Rows from block 3, named by matrix and row number. Rows with one number belong to one channel. Each number is 500 + 25 x the weight over the matrix's rms, rounded and kept within 0 to 999. All counts start at 0. Numbers have three digits each.
# convs0: first 3x3 conv (model.enc.1.1.convs.0.weight, 128x128x3x3), inputs 28-34, a 3x3 kernel for each
# convs1: second 3x3 conv (model.enc.1.1.convs.1.weight, 128x128x3x3, transposed), outputs 28-34, a 3x3 kernel for each
convs0.60:481463466475497519519529538528514507528513486488501482507512529503493504478482488510521513505490470473475485449465485481481489517501495472497494503521512513516518477471469505515516554568553
convs1.60:452482503449483496531535520526515491535500468507467453515515514515517510512487492524532514508495477511500485502490519512505477512488459493470462531525521498530527453461467479510492467495492
convs0.61:487502511492496502490489484550511481544505468527524497489495483503501497508493501522503527529503496497498516500520515501530530486489494519542524537535498519501488504517517502499514501495503
convs1.61:479516513491503487489494500533504472540507451516492463510499501488481470500491475476460462492475457515522497524515508507522487495495461484488469483495483484493486450472466471520511477491486
convs0.62:513543564461489524481467457499493498479461473518524519499500501494512524471475500483481477491487482500517535548546543527522543512497512477473467524516507522527521483487495492492505511498501
convs1.62:505507516519512507527498489508504502514517510513509498535542537499505520508489471510506518494491501524541533505487486487496513472481504501506521480438419452465494501503500495515521469483497
convs0.63:465463478472508514474466436495497496471485500485494481546539496512513529550546538423436443489499518491503524475468472460475464475465476493475495504517504560515509486509483516507496530499508
convs1.63:565531504524476455452454457490503519478497520489501536494502497467447454443456434478502509479490501514509499474500532479476531472497559507518539481484473482464454572562543502501501493494490
convs0.64:507502481494487470520521511511518550522517549517503521514524521536538547502516531500504521493519531470498525482498522473507540465495516542526509493507508498504502469477474475480474499493479
convs1.64:517493477537503469493484494486496496506506510496496498515510501516514511502489481503523537515529545491498505478507531483510520517515514518517526488475485505479490518505506504498499503501506
convs0.65:526523507483508538497528553486501521466473499482478484514509524509522558525541554481485495487488492476470473539538544540516534490493540512495465547512475462500517511486475511487465502507506
convs1.65:504524520496505486520510488502490498499496520495497504545548557536529537504489511512545572508539562494526543484474481521516516476489514446489532538501473505491485510498472490492487484485479
convs0.66:530535525521502480490496511513505534579531548555507508491517519469510517446475495483478492501502522489499510518498503521483469511482490518486489574526499561500468520481472533488468544499499
convs1.66:504496503528519491508495487500479472508495509481465469520537544499526544517532516491501540516520570522520531543510482514495482495506505523510454524511475530510470481473437493484433512509487
convs0.67:527493464587519471526484495507517530509507494527515497493465453493500509484503519496506492496509500505506504464462453443482490495506482466490495395475540415475529510495502506515543490495502
convs1.67:491505493530516480539540499496496515474499530469489517509495478505496493542548519524511475506503483491513520471497546415462525445496567500534556413490581469508537520492498504498506510506509
convs0.68:521526550421437477465478480516517487498504510503491482512510508517522521544514515490494449495500480470481463494499521482505501466477481500493479489475461470471474490486492491485487482460458
convs1.68:517525523495496490452456480497501496487488485464429414515508517506496485507487483464479496478475464485481459515511497537506489520499490505499498498513513554540515510505494482487489508508496
convs0.69:477484497450459476475469490500497502475482483505502494481471492493495501489484492505519517490504496493498502499487483491516515471466462499507492455483474456488508511518505462468467482473477
convs1.69:497480488490478519517521522501513536492500522488497520497497488517507497509505524520513496535540519501506496475493523472484512516505509511532540479489488492480495498509503495494500474467464
convs0.70:512530529483466490564545515518513528512501484508500486521511473462488527525499484536538544484498480506502481479545557521515493517529525449463466510536549458470499486486476510485477530510496
convs1.70:456454464536492530528533486510512512525513525473482501496493496532502478436477502543535525507522535468471488470501510579508450454459500501497488476469479450482488496499482509512484495501477
convs0.71:512519504484496483471478486497510513496492504520491487516516523493486493483468473484495518509522517514510504490475491516497494469476477518477479558519486477475475500485490509504493490490502
convs1.71:504511501486480483519498492536513494505505508491506517489477470503498488501508501534522512503507498500505506514520514537511500465496521516526550599553491483483477509507499495499500507518528
convs0.72:509520527493500503469487458555522508530523539488497533474480491471473472508504501471470501472480518464492526529504475492482481454464475538523508457476477476482493552537538500492498478485488
convs1.72:530510486502496496483463458488490499511493508514489478520496469490482482495499513491489501499494530507499510503486491568534518570537502486472485516507504494471447498501494508512484509515493
convs0.73:489488511510500500457478497463492491490503500488510519511508535500507523467463493507543527508520523519507507510510515489460488510493549493477483493489504483465446520534524503503503491486523
convs1.73:500492476494471465493480459474478482485494517522515530516517520479479490468473501469502499471506532448452502507509507494491533553510542517530530473488481511500470491512508511513501502497485
convs0.74:484475471481491530515516528553541517515499472491499485496500505522516509527512510533523540519515511466477481475502507470482496462489504462476469470490499483494503507524522478488493483496499
convs1.74:482467468486492491511517508535532517535512491530500496476465448484479460480473472479486475482481468501481483497503518539529508496481479482497514504502518486514514480489501484500520490494495
convs0.75:499502500502494475498498485481495498461498540492496494494494510537517515525525536455467478483502513495501501498494491436481515503492496498483499469486496577531511489493485486491485503494495
convs1.75:510516502481492503505494479509516517500529562493506522489501511491493476500507505484490494494520545496517534527525516479510575511497502513484462484493515514497484506517510549529517502511509
convs0.76:492498476465481472443461446473469482491507521495506496506494483498503498517511512471484483525516531509512510482479464539505486480480460479479477566495479512492476494489477502493474489472458
convs1.76:523521511498490485504482450499505510493508532526535531499488506484482490501473442474485503461480479503499503551538526499501516500488498496496523575505454471488503552546531497499498514504500
convs0.77:510525535570537509444433455479480493490495489472493488497502512476487516479484481510483501474489511488550548500464509479495495513507471497473468490499501499496502525511492538501478505496487
convs1.77:468515545550516474495485493462465516526504525515508501505508526459468499499491504469448479484482514497513473552516488469494480533549493530502494478474479529468460532500488502496482469485480
convs0.78:499498493505502515516523539497508518495508518503509519535508521528505541534528548463473478463482481444466466491491518497494533484491530509490483490482467476476476504497491493489483493489482
convs1.78:469479480474485480481491485483478483486494502477476494518512513518515523528521534484485488496495505509505512513504504533521524534526530476482489476482484484486482490486485496495493488488486
convs0.79:523519510545533508484474461476496496525511483506481471495514514465484482469497510494483476471467471497496504493470484510472444528516480492518517480484489482496502500487496496483489503504491
convs1.79:495510516543547523475469464475484518516496499512511520493497487477480490522526527498510516520523549500505518534507512507508519520520524506496491521528529510522511545548534484486507484486487
convs0.80:482480470486474471483470470492497499502503502516524520503508495529538521511523531475480465491499490512536544456466461478498519492521532462471469486471448518491458469468467500483462508478469
convs1.80:503486475496484478471476487460467481504509510514514516461454458478476478461453469450462456501492496517511518450470494476494524551549555500500494419413435497481467510516522510513516508503496
convs0.81:486477481479463458484474469450492489456491465493504487486482467498475468488468460527524506512497457495478444480491502484484483483486502476494515484510538472500525466468474476487497468496519
convs1.81:504509502500511507494510499519485468501486465474474469519516510511506504512512511514503487493486462502496479518515503519500484483498513478485486487498502492522528506503501516518511506496496
convs0.82:491487469517496466456465462494484480504494503470489505499503511502506509507499514496501508494502524509516509479450439454449422502475412478468480517464448533519525491505510492489500498484481
convs1.82:464488499495511494465453447464490526509512545515510532482491489461474484494507511467470474501513538526526534530494492506501547517516512559510499542535535514501508542534508507521527483493505
convs0.83:495500474494464472478493485485477474493487508501504524462479489501524502501506504485486502520506504534528524464445443514493461497499485493443455503500450548501453479493485482481474505492465
convs1.83:475480481447443452497533509478497531501492524559534546500510494492518510500525529455454466485468482500482514496492496532485491571523507453472516514524484495455432519525539519524548494496490
convs0.84:542556543494501517465462458501494501492492517523515515503515521489495517506512506500504502512530542538552566463503516489479499484508530482471451535523518473488512501501491511484459483478481
convs1.84:492494495478476489485474449489493495481503521508496508514507511522499489490485490533550568512539563495526546427455484488524567456507550504507532541511505487480491511508501541536531511522516
convs0.85:496462459464459469472486484506509515514514505501494492496487492509509495498504510484489509484485493490491481482491500495503509502510507503508500524520492500501473522537534525531545542529522
convs1.85:501516522498506494499491474490496514489488494513496484512505528495501525510506534472471482503502508519519518503482493533503490535530526464472491433447464468474464492490503497499502498509501
convs0.86:501523519450461455487524501516518521505510543489484511496514525503500505504502496511525547501518539499505506489495503476482509468488520491487498500466469471473479475469472516496470497474461
convs1.86:510505511482497503485484472478481486494490506502482483512505508483487479491478492482505508479502531464489516516500511502509519470486520508507509546514500519530543498485492520499493538529523
convs0.87:492499512506488493493507490489478495488472489496500496512499483523525507504510504491486478497501502514526540459470474466470479488515523500482453480498519481478482494489503467491501491509508
convs1.87:496503489494504516498494491497505515531523516504491485477469469497495491510512505497489488529508493526525507451469493493520522517523513551528511494496510537517511500497505487490503507512521
convs0.88:501505521529526496464482497466488489481479501508491504508522515502518512493513508493492501490503514495480475506496488490480470526528520456471508457483501430465494478485491464469485472477491
convs1.88:519525499536519513483477493480485500479509559508520535479492488463480479437454471533521528505528535498495488451475492458495534545551547471479489438488547503517516513505490522504498542526504
convs0.89:479453460450478484559562519446479497486511544499503491492515534479503507536560540502515495502503479506484452490475492462499532472477471529515509556507453493497484496489507477513499500512514
convs1.89:496459450506537539495545537514491488531492504507489486476468482488527528515521509490484476489486483463472485456482491534513523489445470488529520556526480539536482480500498511510501505502506
convs0.90:521538564449444469503499514494494491514531512483473425498504518494473484537509490510494496484503532496491454491515521531528455468523511481476475431498570461502515487494482494497503471495497
convs1.90:451470524503525548425431465507480468538505498518509537469474469528517517479493510492484490534520524472492492475495474525511464502516542484494471413493553543516487499514486477495479540529528
convs0.91:510503512559539456484465512513525524535525524542533509512519540514492494488516528454461475499519530512524520497490499498475474566553545500500507484489500488498481477469464496499498505525522
convs1.91:549524532515547531529490478506481473483461458494472463528509500509524548525504487544522511476473502513526538504473453435465517491509506481472458504507507514520508490483462522513494508496481
convs0.92:489494488518505476535513489424449487420450482453469480508548535530519522463463465452471491436457492454460472534512507498485468457479525523489473416475529504495503507480456478471468467479464
convs1.92:523529535489494491448471472489504533476507549492516552527543536537560543511519507529542554514535571461476509496514549487482505539505526506499491453492545573543500531527523542517498546512513
convs0.93:472474488502503501506494476576543554565550551532536561504497489506515504490489488438437479481476491476493510504491487488474477478476474537526511502480466510489489550536521492472470493467458
convs1.93:520520522499508521487491499526503494530503504526511513497513521503507514516520524455457480495489499515508516508493490516503503519495497515535517511518494483477460477483473485482476459458449
convs0.94:485500485545528488516532547523519505470476479478509505506501503486491494489512508487500486499507494482487475471498493487490502551540511495487502509513505478468473480483482500502515501496485
convs1.94:506504503473497511556529488498488488480477483506476476486491492490504510488499477553557540481493508492480490489479470513500490486510498516516503542549518444474469491494487512506494516516494
convs0.95:493515507459499475479485496476479477454485491478514522489505501506495480503496497519535519522534527552544532500511484490499481482469499497493488555493469520490493515536528538538567538534542
convs1.95:481504500472497478491494475503497492462490480509518503488505484493510491477513493519512486495502483496492477508489488504465483532495506547521505532516502539507486543522523552515509542503517
convs0.96:476538611500535590433471507508517522453468475502514527481487479470483537478490515489499490485489446499496491456484512443498545516510515468493472474516504557526502482468444485483480479488494
convs1.96:525548541461481496481509519500495508490470472511502495547532515480490509507530525546538520519514502516504499560506506517464429533507505525479454525521517472489482537502491519498491484475483
convs0.97:573544486470521548518523504521513517552542535515525525496488524544555534516498510464482483478485462471488481480475500503547581455455493448466484463454464483495498506505498458486501502514517
convs1.97:499504519563549479489529557509517530499463455477481481522524519485532521520488494545555566520506500491481482514517545414454465533532528498516498440446441488482476531511505518508499519497483
convs0.98:507505505491489506464474515524518519480490496483481477512548522496508491452476485520503487499493477470486480527527540503497517482500515484478483467484487468469481490495503509517523470472493
convs1.98:551531516484474492484484494509508494515512515511495503543545518480493495477479470550564544515512512480474470485474475459480498460470474503508504493513498495502498498498499494491498495499503
convs0.99:496478480483474480476456444523517506542503444493497473486469435524533531496500492492508503512496456496486478480506489495493483483508497514478449532517512569564558496506507510531526536529539
convs1.99:489492512523525542530554548516516523560506459507507526540528508557535524506509511493511508523498469486511531480467449588561528439453476524532533539493457462474500506532528510528515506514504
convs0.100:474467448479465468471472463484490479518506483482501501470465462482490485485486468480475503504512511501524529464481463492491463476473472501502498482514493458444416494501499503462465520491469
convs1.100:490491491456442460461471496510499491523485478515522514509504488510512508478467478481456483499478482508514530526499491534512497565545516481491507456492466442445471486498501493500498507483469
convs0.101:517532567519506501510530510472481478435460470493477452494523505553521488493504499517495462497486470530500440512522561424501565454501536498492494427468537523490448496525529480517542474488487
convs1.101:497521519452529555470502508515511477533519464510508471532517503529492486518513479509497462521520479492494482528537533433467474492470472590499396405515564527504467508519518456489536478488515
convs0.102:496463481483471458478487477520511508529519534507505513524505515524503498526507492493496505528526543525535532487476488494498500500505525494480477509512490502514505510511496508494526505515508
convs1.102:470483507496519527499488481494473494435437452498492498502493471486483506488494509481448424467456447486478480509503510514461470507507499492501513494505484463463439494508510523507525494513515
convs0.103:499522542494494530474460464479469473501508521525548545489484480467482471489506486492481488485484482508539523472482505480514499476491446477484495485487485487520524473476496489496514484476492
convs1.103:512521529460511528474482494500452510497481495498516505488484488490489506529522521492454479511501498495543512482474487450484505474527513461489525501513513469450472510495485503497514500506528
convs0.104:501491494481477503479498502466493473483480436502512512507487476489475483500509509491509483513476442495483489499496490489462458521544518509498477464499540457467469505489488483519551542572574
convs1.104:481526529481524555517539547504493499531501486523508507526523516538536550528500488534528521519481457528519498485480503523532504523515491521526519485482476536544543501474484497518513489497486
convs0.105:502510498519516540491522520516502507480476497487495501480489499464499493505523497500508503504494490529512489488504492496519512493500486493520521522507487472532565486456450485473491485497509
convs1.105:509523512474453439471468461539510486501499519486505524506498508520513505492498490542528496519505482479489484458469481515515525501505500434475526542491440511498477481491503488478473491488486
convs0.106:469470486549510439475500511483476493554522547503451490470470494509501481483506518481485486452473519458441480524478484571508471559533534496512510439495580531507514510520530491469481522524517
convs1.106:507516506534517486464498518478478505503500543486494515486497518524504487501510522473464466498514532514499487505516542434459484500518544528473469404501609529517511504490479509501465501499495
convs0.107:494477473488484466509520506461502548391433488448464506518498466534532512550546544475496535477506511455475463494525539440466468466490521494520517482515564505495512495507483475508511469463472
convs1.107:566538513530506510487500516502528532477512524478495528473472500527506488508500474482493477487519498468493502468514545419474505477476522561510480431504542455460510512515535480510547512492511