Weights of a small image denoising model: 8.2M parameters.
Rows from block 4, named by matrix and row number. Rows with one number belong to one channel. Each number is 128 + 32 x the weight over its row's rms, rounded and kept within 0 to 255. All counts start at 0. Numbers have three digits each. After the name is the row's rms in percent of the matrix's.
# convs0: first 3x3 conv (model.enc.2.0.convs.0.weight, 192x192x3x3), inputs 143-155, a 3x3 kernel for each
# convs1: second 3x3 conv (model.enc.2.0.convs.1.weight, 192x192x3x3, transposed), outputs 143-155, a 3x3 kernel for each
convs0.135 090:124151144103103125089121117143128147098113092117130129083084093115112118124115108124143152150175154145167162132136115108136117117131125194245255090131126054067088177185181172121130142143167136153183117118133132123106128124137152136177129148142143100089090090143116129127122106100072097145099151162105125144094108103121132119111108092137107085082093168
convs1.135 104:200187160143143160153146112125124115127143149141133142105094108093097112097108108096121126102098106107103087138097097131109101109099074193178163136162126114107114130122125132123104125095094102103097129119108138125147119122132115102106101075091087100103084096103119105100100113128101138176123114119108117116126119120128127120125124130129139143094098083
convs0.136 080:235238252228179199206220224157155161129106117181179148156135125130118122178146142170166154161152131204203175111104103089129104100116101122116127116107112110118132075094097107088092123102143163168161144124126198203155133107106100118102132106140135125118154135133135140116188185157168156180143166144157149160144142156198198169132126137139124126174185168
convs1.136 086:095089080088093090074088079156134158157152132181185144112095086112114123100126099071058068097082086086110091126111121133125119130109113119110091105112090125114104151161168165156138188185181128124133108124113141134124185182179185183158207183194100136135125134135107119121120112112097118114093104110155175155132121161176177161102127137114116116122113112
convs0.137 093:093104083153138128129116105141143161173190186146160145121096089122096114088092109116121104131130126096096123150150182123133180123140148172158126188175123195155136207185195191211184177157135166171153171168196128122125112139126161171122147161156189190167142199164147152119121137133115157154108157181131135124150172126119114137121153159134144145096137133
convs1.137 094:170149133148152140140148127120124131086114108102108116145162166157162152165149126152128138153156164126136130131145151124124151111118130131127128123131123124127110076114130052066110063078105113126115099136133136125154095123090086104091109098124181179176174213226141153174087103098095094089102102107093117094095103124104097095079103127078082087075090088
convs0.138 104:124123135128131126131135119111117130124112108121127126125126123137130107127118134108094083087085099107112105117126135140125144174134130136131082135136114128148123099102101131147154140105116117133122128117115143121112119139167110117134093124128093095158081104130090078119128117138126109127120109112119116129125106125121128135124118119168103138196148114
convs1.138 104:111111124116136125101117117154113129133130125112121135180189156171168156169184170132137139130154120135129128098111140118136127102124115097095093106109094119120094126130128111129134127136121141144135132122126116107113120118090118095096114101086174179173124146143123138140130135109136131130103098129114119120123121117117108113128134138149149150155160150
convs0.139 100:095091095100097111084095080164163162177196174120114118099116136120134157107137121106107102121140159092101104136124137113145127122120113146169163139117115158169135229185168171163134098112093181176162195182184114140128158146117150146117141146105146136125147146132149148159088098122105123139121100133124137145131138116083091092170188176100163203082109108
convs1.139 093:163149134180154159139125111105106124106092113102090104135118148143144128137149139124122122133118132149141122118132075140128115106089080152125125158132137142128125121104107102108084085070056102107118108109126110127122127141117101124125092106115133125105138140140141143139132159146124118137134118105140146168111127135117136130150155152101104107107080076
convs0.140 136:117132157118128154138133129130101125115098111112118126160117129123113124115122135107105112102087088108097103110114121145134137156138107113126154104107108119133086135104127237172181186147169123118128105107111114118109115102147104096171121099158063097158054084187066108170110115153085100208111130166128122129125108135128111131197117098206102114134088081
convs1.140 119:157140152138144172115133156118114117153135117136119107140149145133144108123130126158156145156159128132140121119128128126097134121113109144125124089101114113120132129116129144143152131154145135127149138122126115126124110117117117121139136136136125133161117145175143147165113110096151140148153158150098115130117124123110119116118119105190168135159151106
convs0.141 124:116098124117113117134130112120124115138123130127123122105134138121137156129138132135133131122135129092091139126116145117108116101125148143104108128119131132128141162186166114169145145195141123126137122127132120093136137140096165129090153128081173138077207131084186171082179148129197150101156132094112100125127118139120099124118158162085150178099152149
convs1.141 116:108119117125122113144126101118120115092107109101099102158150165133151151123135132124139153132137146137134148110109123116137106122133107109116111155143124147128094142147122141131128119115118124120119118121122102124125130132113146137111124117108115130097091092076102092072093091094068057054063048061123103114100105110089103094115145129095119139106131143
convs0.142 089:249247255221176185239231229132135146087097105167161174133122156153108128177164139185192160142148143219195195129119118119105121125110085103103103121124117096127110073081095088079095093115142143164143135107111209188184111119109118134121119120102122120114127126131102125123190179184180172173172152166187161156154158144172209201117142125150150133215203171
convs1.142 098:059092082052075068074056068152153149158167150189186159117121099129119111097110094077081089092119119098094088131140126132131117128133138090109107120119130106116111157150135155160143202175183123121136133128143132130139190170167182176143204212179151138144112110134117123122119114117125111114116123106176144127138153142181172178127122113136100103111117114
convs0.143 094:127150129134135148134143141123120134104113129107124104121133145119133115135131157135116123134126151145148154124130135090124128146172134138134111133133108120104116075117109076094078131149115126133133125115130114145125135134160131116123126117149142114053153109076130101087164153124176127082118062048129130112108138132125122108039119095128135109188145134
convs1.143 095:135152139124135127105102084130137118141121135127127137120130113137128127149136151146171148153180170161166153137115132127114123140110123107091118117128149146139146121112129114135136123126124113121102128110117111117103130143138130148125098101104142155155162135120159149135151124135150119108120101077121117134148142137142142134103121124114129100157163155
convs0.144 083:228254252246197194231219199137165174088105112157176163129146136159120109152122140187154150160154154181179178093117086118114125090110108089105106099117132082089140085107107096100096131109142157148175184136127230179160087110126104124122127104090122118096126135137133102124193185153163173178159153163190154155170154177201212195154160134158152141179186183
convs1.144 087:063087075076080076073063078156160140153155140174171152123100100124124109114103097096077093114099112092102100116133127140119118117128153099106115126109115126122107158165158145152143179172182126120142123112128121107098186182181170168153209203192128142155121129142115130130093097122130123110105120122179160162150137142191158159118134135117100130132112113
convs0.145 102:168152159118105121097102145111117116123116136117137140099114137148122112159152133152158159151162137129139104158161130107106091107131115234185163142124103068054066226218241180138136096067048133123129103099113132116111167146147138138122121100126130126109099100090139126112107102092110096116129121105118141137106115122142139150082090105088093079088127102
convs1.145 112:159183177164156154152146136122125104105132104115124127112099125105122140138131147107117122127123128156136150145131111150123114166161127153156151151134134124112095164147140152127117119097089105110099108123123128133118155174144166151146108096110125103100147121096151119128066072069090066081098110120128131127123124145123102127125145127142137157130130132
convs0.146 094:089107100104108134111136130093105101118146133146133138123143142129144146126154119129125099135119106107121097175152141145166164125098086108120135118113151170176164119070057139123114137131127106110115134141129128141143071099112108115149153173184112102111114159190158195219072099090074130140121165191103102100121128111099100103211166146172167158134130130
convs1.146 087:108103092146101118164160147107129106117104097123118101129136141134108115090087090148152139156134125134149132104121131135150155132140126093086079091118134110107117107094107111123110145152142121123127124135122138132133088100104119132110169190165067075110143127151125135136079109139102107128141145134114127117118145128102128140140143147134104127111087098
convs0.147 085:243243234229187222230227213137116146113116108187185179134119120142115102176152146162162147164136157221200193085110114130114109110124099097108095127125139114119132093086074102097076115142132146148165149117121203203191110129097124100106125132135123137116120134128140120111210211181177164166176144167158151143168147141192210204121096143136135121199197176
convs1.147 087:072078064060054073054046069142135132148137138169176158128086100131120138107107127067097096100098117086093115119137101120113103133133148098130089110104099111104083156152133155117139208178178119129114117112113125106109173157144177164176204192166150141166112128124130113116138125121123116088116107111150121149156157151189178183119130146102117113117126135
convs0.148 100:132133160129124162148154179092092090078073083126132130148115134132164136176172157130140137119109139146126131179140106159125075111115105120162127105141156092108106100122078106093048093089019090082079090054062123120099082084105087089115099075106109102118134122128153140142150144156133118117138130121125119121143143143135148156098112084135120112154152107
convs1.148 111:111107113099100101095086091119117115136124114140147136128125128127120126131135128115114111134152156185188183161140116145146116135126123080068073079097080082074097124112107156132147159156147112094080122114123132137125115139118149150143145143129125102111112118103142116102171160172142138122128119114152166144156160155159169181139138126125123124126142106
convs0.149 099:111120127127106156129120137112112103125120121095092099163156157147130140136096088109113108125116140119114093158121079199164121144158150083110129114126176118107125126112086124122084113116112149119124114103122104100099076065080096096113104096102129097085145163122148136134163150131153134126125147161155143149148150152128134120178197163170183151098100116
convs1.149 107:104092078118119114124134145119120123114115113116122123138117124141130125133115109149157147124126148110129162128117119146143125068104084045053044083086086106125138130131125136117122137129122101109101114115097122122128143134151147155162150166159108088115110105131129124148237219230163156160144109107124138142126127138149135126144164173146126124124102091
convs0.150 099:131101129131115103122118132144145133098153118115142110116110126091108101125131146175150153137139148111115138136114130109099107084096099114112118104111128099105126099130165058111131130156138124141151124130131128121127127122106143122111125097081190130077225128064174131073204175146183151139121096092097091109132112132106095126083138163099142152134149183
convs1.150 083:112131135149140131118093067126139139120130150103153122156162145162156134159159152135152136168154176130141134112096121129117114126136125134131122153129101144113090131138143142130126143125126144131130140121142117110119173160144176126125159136111172150135132109094123105098118112109082082079040057075113164116108136120120121104138123137081121128133145173
convs0.151 117:133132114133147112121134134119101149134147149136137143122106114119119110110132104110118115113122141111123126105140137074081134088112112143137153148130138108114126183177169156152152152151131152155158142159159132140135130149107127167126105110078163169144172187137124125097125149137159179146129096118144130154134153121133126142114149159106152207173176193
convs1.151 130:136142119127116120086094079118111137129135128129136142166151154141150151159166155136139158147158151141150130109084093105113094083103103161151145158155129175150140101113125099114118103103121122118128129130136133142148106099101103108095084087086162173170138151162100131130127105106097107113071082094115127118110093096109101120093126121095104117105124145
convs0.152 079:236254221231196189235214221112100103106084069147147131128153141138136104182144137135145168192157131240183187119130112149145127138137114121099116105130138100116106094100100103100093085078130134126133109133105184163180077086097111139115122128117122104122129136116155102136181184172182190144156159172158153134161158147162187158125125143128145161178201178
convs1.152 082:073060069062064091041054072157162134175148146196176167140115113131126112105130097108093105125126126102118083112124101124148125129146136107107096118092108106114125139149150138165110212168191144119150130103108123122137186157170182167167213191187115121146108106123108101121108109109104103105099132121155134140160142146193182165113122116102096118103104131
convs0.153 102:092089096133138116103119112138166140184188172142156120136137152164143132144135128114120108117130111079076065153152161108116121110112105166176179151138141142138132173172156132171173168142133138161174166172161122099102113157155171173123107146105138161147200211168158170154082103105077130135081096106119136136136136115101093093093161155095151189129142150
convs1.153 103:132132136143141133112113101128116114091111114118120108162164146154154132169174136142146149143169170152151162100088084092091082081089080147130117145113092131102095090109123075096096062075078114116126106125117108119116110118109109124103082105088112131131144158143106100117119141147116111153103102117131113134099109105089091077132127133094087115110119124
convs0.154 126:119133133110123123128115114135132125144132140140139131165156153155156152145139142158143126153149139134126116161158142152144151131103087080134175086117126144136145118079063153131110135130127139125128153149146138132118094122115121158180140154198085108123103161196158200255080111096077135149116183227127126109121107131123116107190157132159136160100094126
convs1.154 130:105123120139124133172169150135125129128118115104094108110125109119112109093102104138118122129135125142147127126126120124109116120104104124114119112112125115120130119112124120134118141142123119121120124107123136117122110108092102122109142128125065078085102107120097088112069102150075096122118154140106102125107106107103108122130113139130112104099086075
convs0.155 083:230234230232193182227197204121102103110067076146144149146114129132125104160160146131122139137111120200186172104119112103098113121113086109129138089153144097104135105095089106073082137131124160135152152110110201179197085077095105095091127150142088093101143138158120115145176163191165169183138161172176154146154141145188205213141117094163161154204170174
convs1.155 079:085077095083052082022035065143137136171139121197188164096104100120104098097099073082097077102100109101100113113102135122148124138142121101124124089127109092111121127129140142113150176182187132125103115114117132122113148153138156162133190195187131138144129124119119092088107112113100123097128106094150122111127126141164194170116108120123123114127116111
convs0.156 116:112115115106127118145160137129141145133141147106141123126137140137131118133120089121127124106078103097108117133110095129113135128156192135161167158153192153153153171153116093140091137150122139142154110129133116104118158165172156156158160178179141146100179139086137165142152123092129097071095066085133102111148141141131133131106140120110156127096129138
convs1.156 128:107121123144138134131136144116115115096121128105103101152123133137123130122113119126114133142131134115120127091108105090094093093074080107133134149147162140137145099113099103098103107099108102089107101117125125128115105130147140143160161177189123121118138138145139138158194189197128129156118094083109108115110108115115132126163153134131129108115123110
convs0.157 088:255250228221178193231208209121149145143123127163180164163136116138099092154140138165155171158115134182204188109112098090112097109117091100123126108113104112121121106117096086100094128158133157147151115116127208207189128116114108106102105112105107116105116131109123112101197195175174168167146151153174164154146152151184188198098125122119104146187199168
convs1.157 089:065072083080041055073083066137143139157123133174152152119118103115116112115100088085087087089110096108105107106122119122130129140130144100102100103114107130104109150147163158142138196171187116130103122126115118110125178156165173157152190202185138164140130122132116120139131099098122098103083104119160143144164134157171185171122134107136138121127137135
convs0.158 084:255238250245200206234198194146165186116114132181158170160151140148112133176168138149161176160147156195182183127093101100103108132088086108116109113110121081137144093077094082095099110135126166169157147135144205211169090096132103109115132131108133126106135112133134122124188172181195183146169154158172166154176148143193195221132115142134124144201202157
convs1.158 090:072081079069067078094082085163155156145169151182173151120116104134141115098103107055086087089107105088101108129110104125119131111124149110102095108127092129096127165172148151160137200176164146151144131144123129125129180181188194175178217211195115144131129109130130128143103098104106104131104116118170146132157154163178164176130120132119105129132124118
convs0.159 085:255251254225190178238233211158158146108106126168187175151147142161108112177140161164158134145146152196202185095103118114133093115117109119126105107113112120097122104080095114078070106128131168147125132136123205200200132117117109124113124119132118122123142135115126127125190159178158165147135134149166158141177145165207193200104121134142125122191183172
convs1.159 091:090094081061080091058058058139155134154142150189168179112108108113119105090113100092075093100098095109106104116109113121123124123140131111125104125122113115101117143132140155140143196166197111098122122120104114120138177172175190168169204198186146125157124122117117134137117097124109099113100102101152141156175143137179167175140145104124117120138135123
convs0.160 111:165162146165156146156142141114145138122109124127109117130126139151151135149150142099102097094100100131122118089084107120107123129113147131138121168156130169149168098116121103117110108118092125121126113130121118127115136151152127116130117105111129116112119098114093084075143159152157118118120076067132126127118131121094126121090110116093116089149111095
convs1.160 113:120118098128120123115117107125142127116123119122110116135134127125138139152158158099134122121137122133145124125144144114102111126122130112098106123094103114128112134130145134132139116122128139140130112139115107115116115119147120111131095102097171177161155157147172160153147131130138114118127097086121136119129143159135133118122101113150131133168168172
convs0.161 083:242242255230171162220213217139135157109107101165163161135131146134137131178161129173163163153132125216204198096114105105127082118122102100101109091109119093104132100103111085086098099128146178167165138138138212178170095108112140133111106115128103110120124147133145120111175170191158139156168142153162163155196150142193205181136124135150135123183167150
convs1.161 087:080074100106073105066077088149147144149170141174180151105111091105118120125094109081086068087103098109101100122117134122118139098127139094097112102119110114126100164169133152130146191164178122135140134130123124101117182165173177165177195207196137135136123145140104130126103110113098126107098105115155143157146138144186169168122141113133126127121118122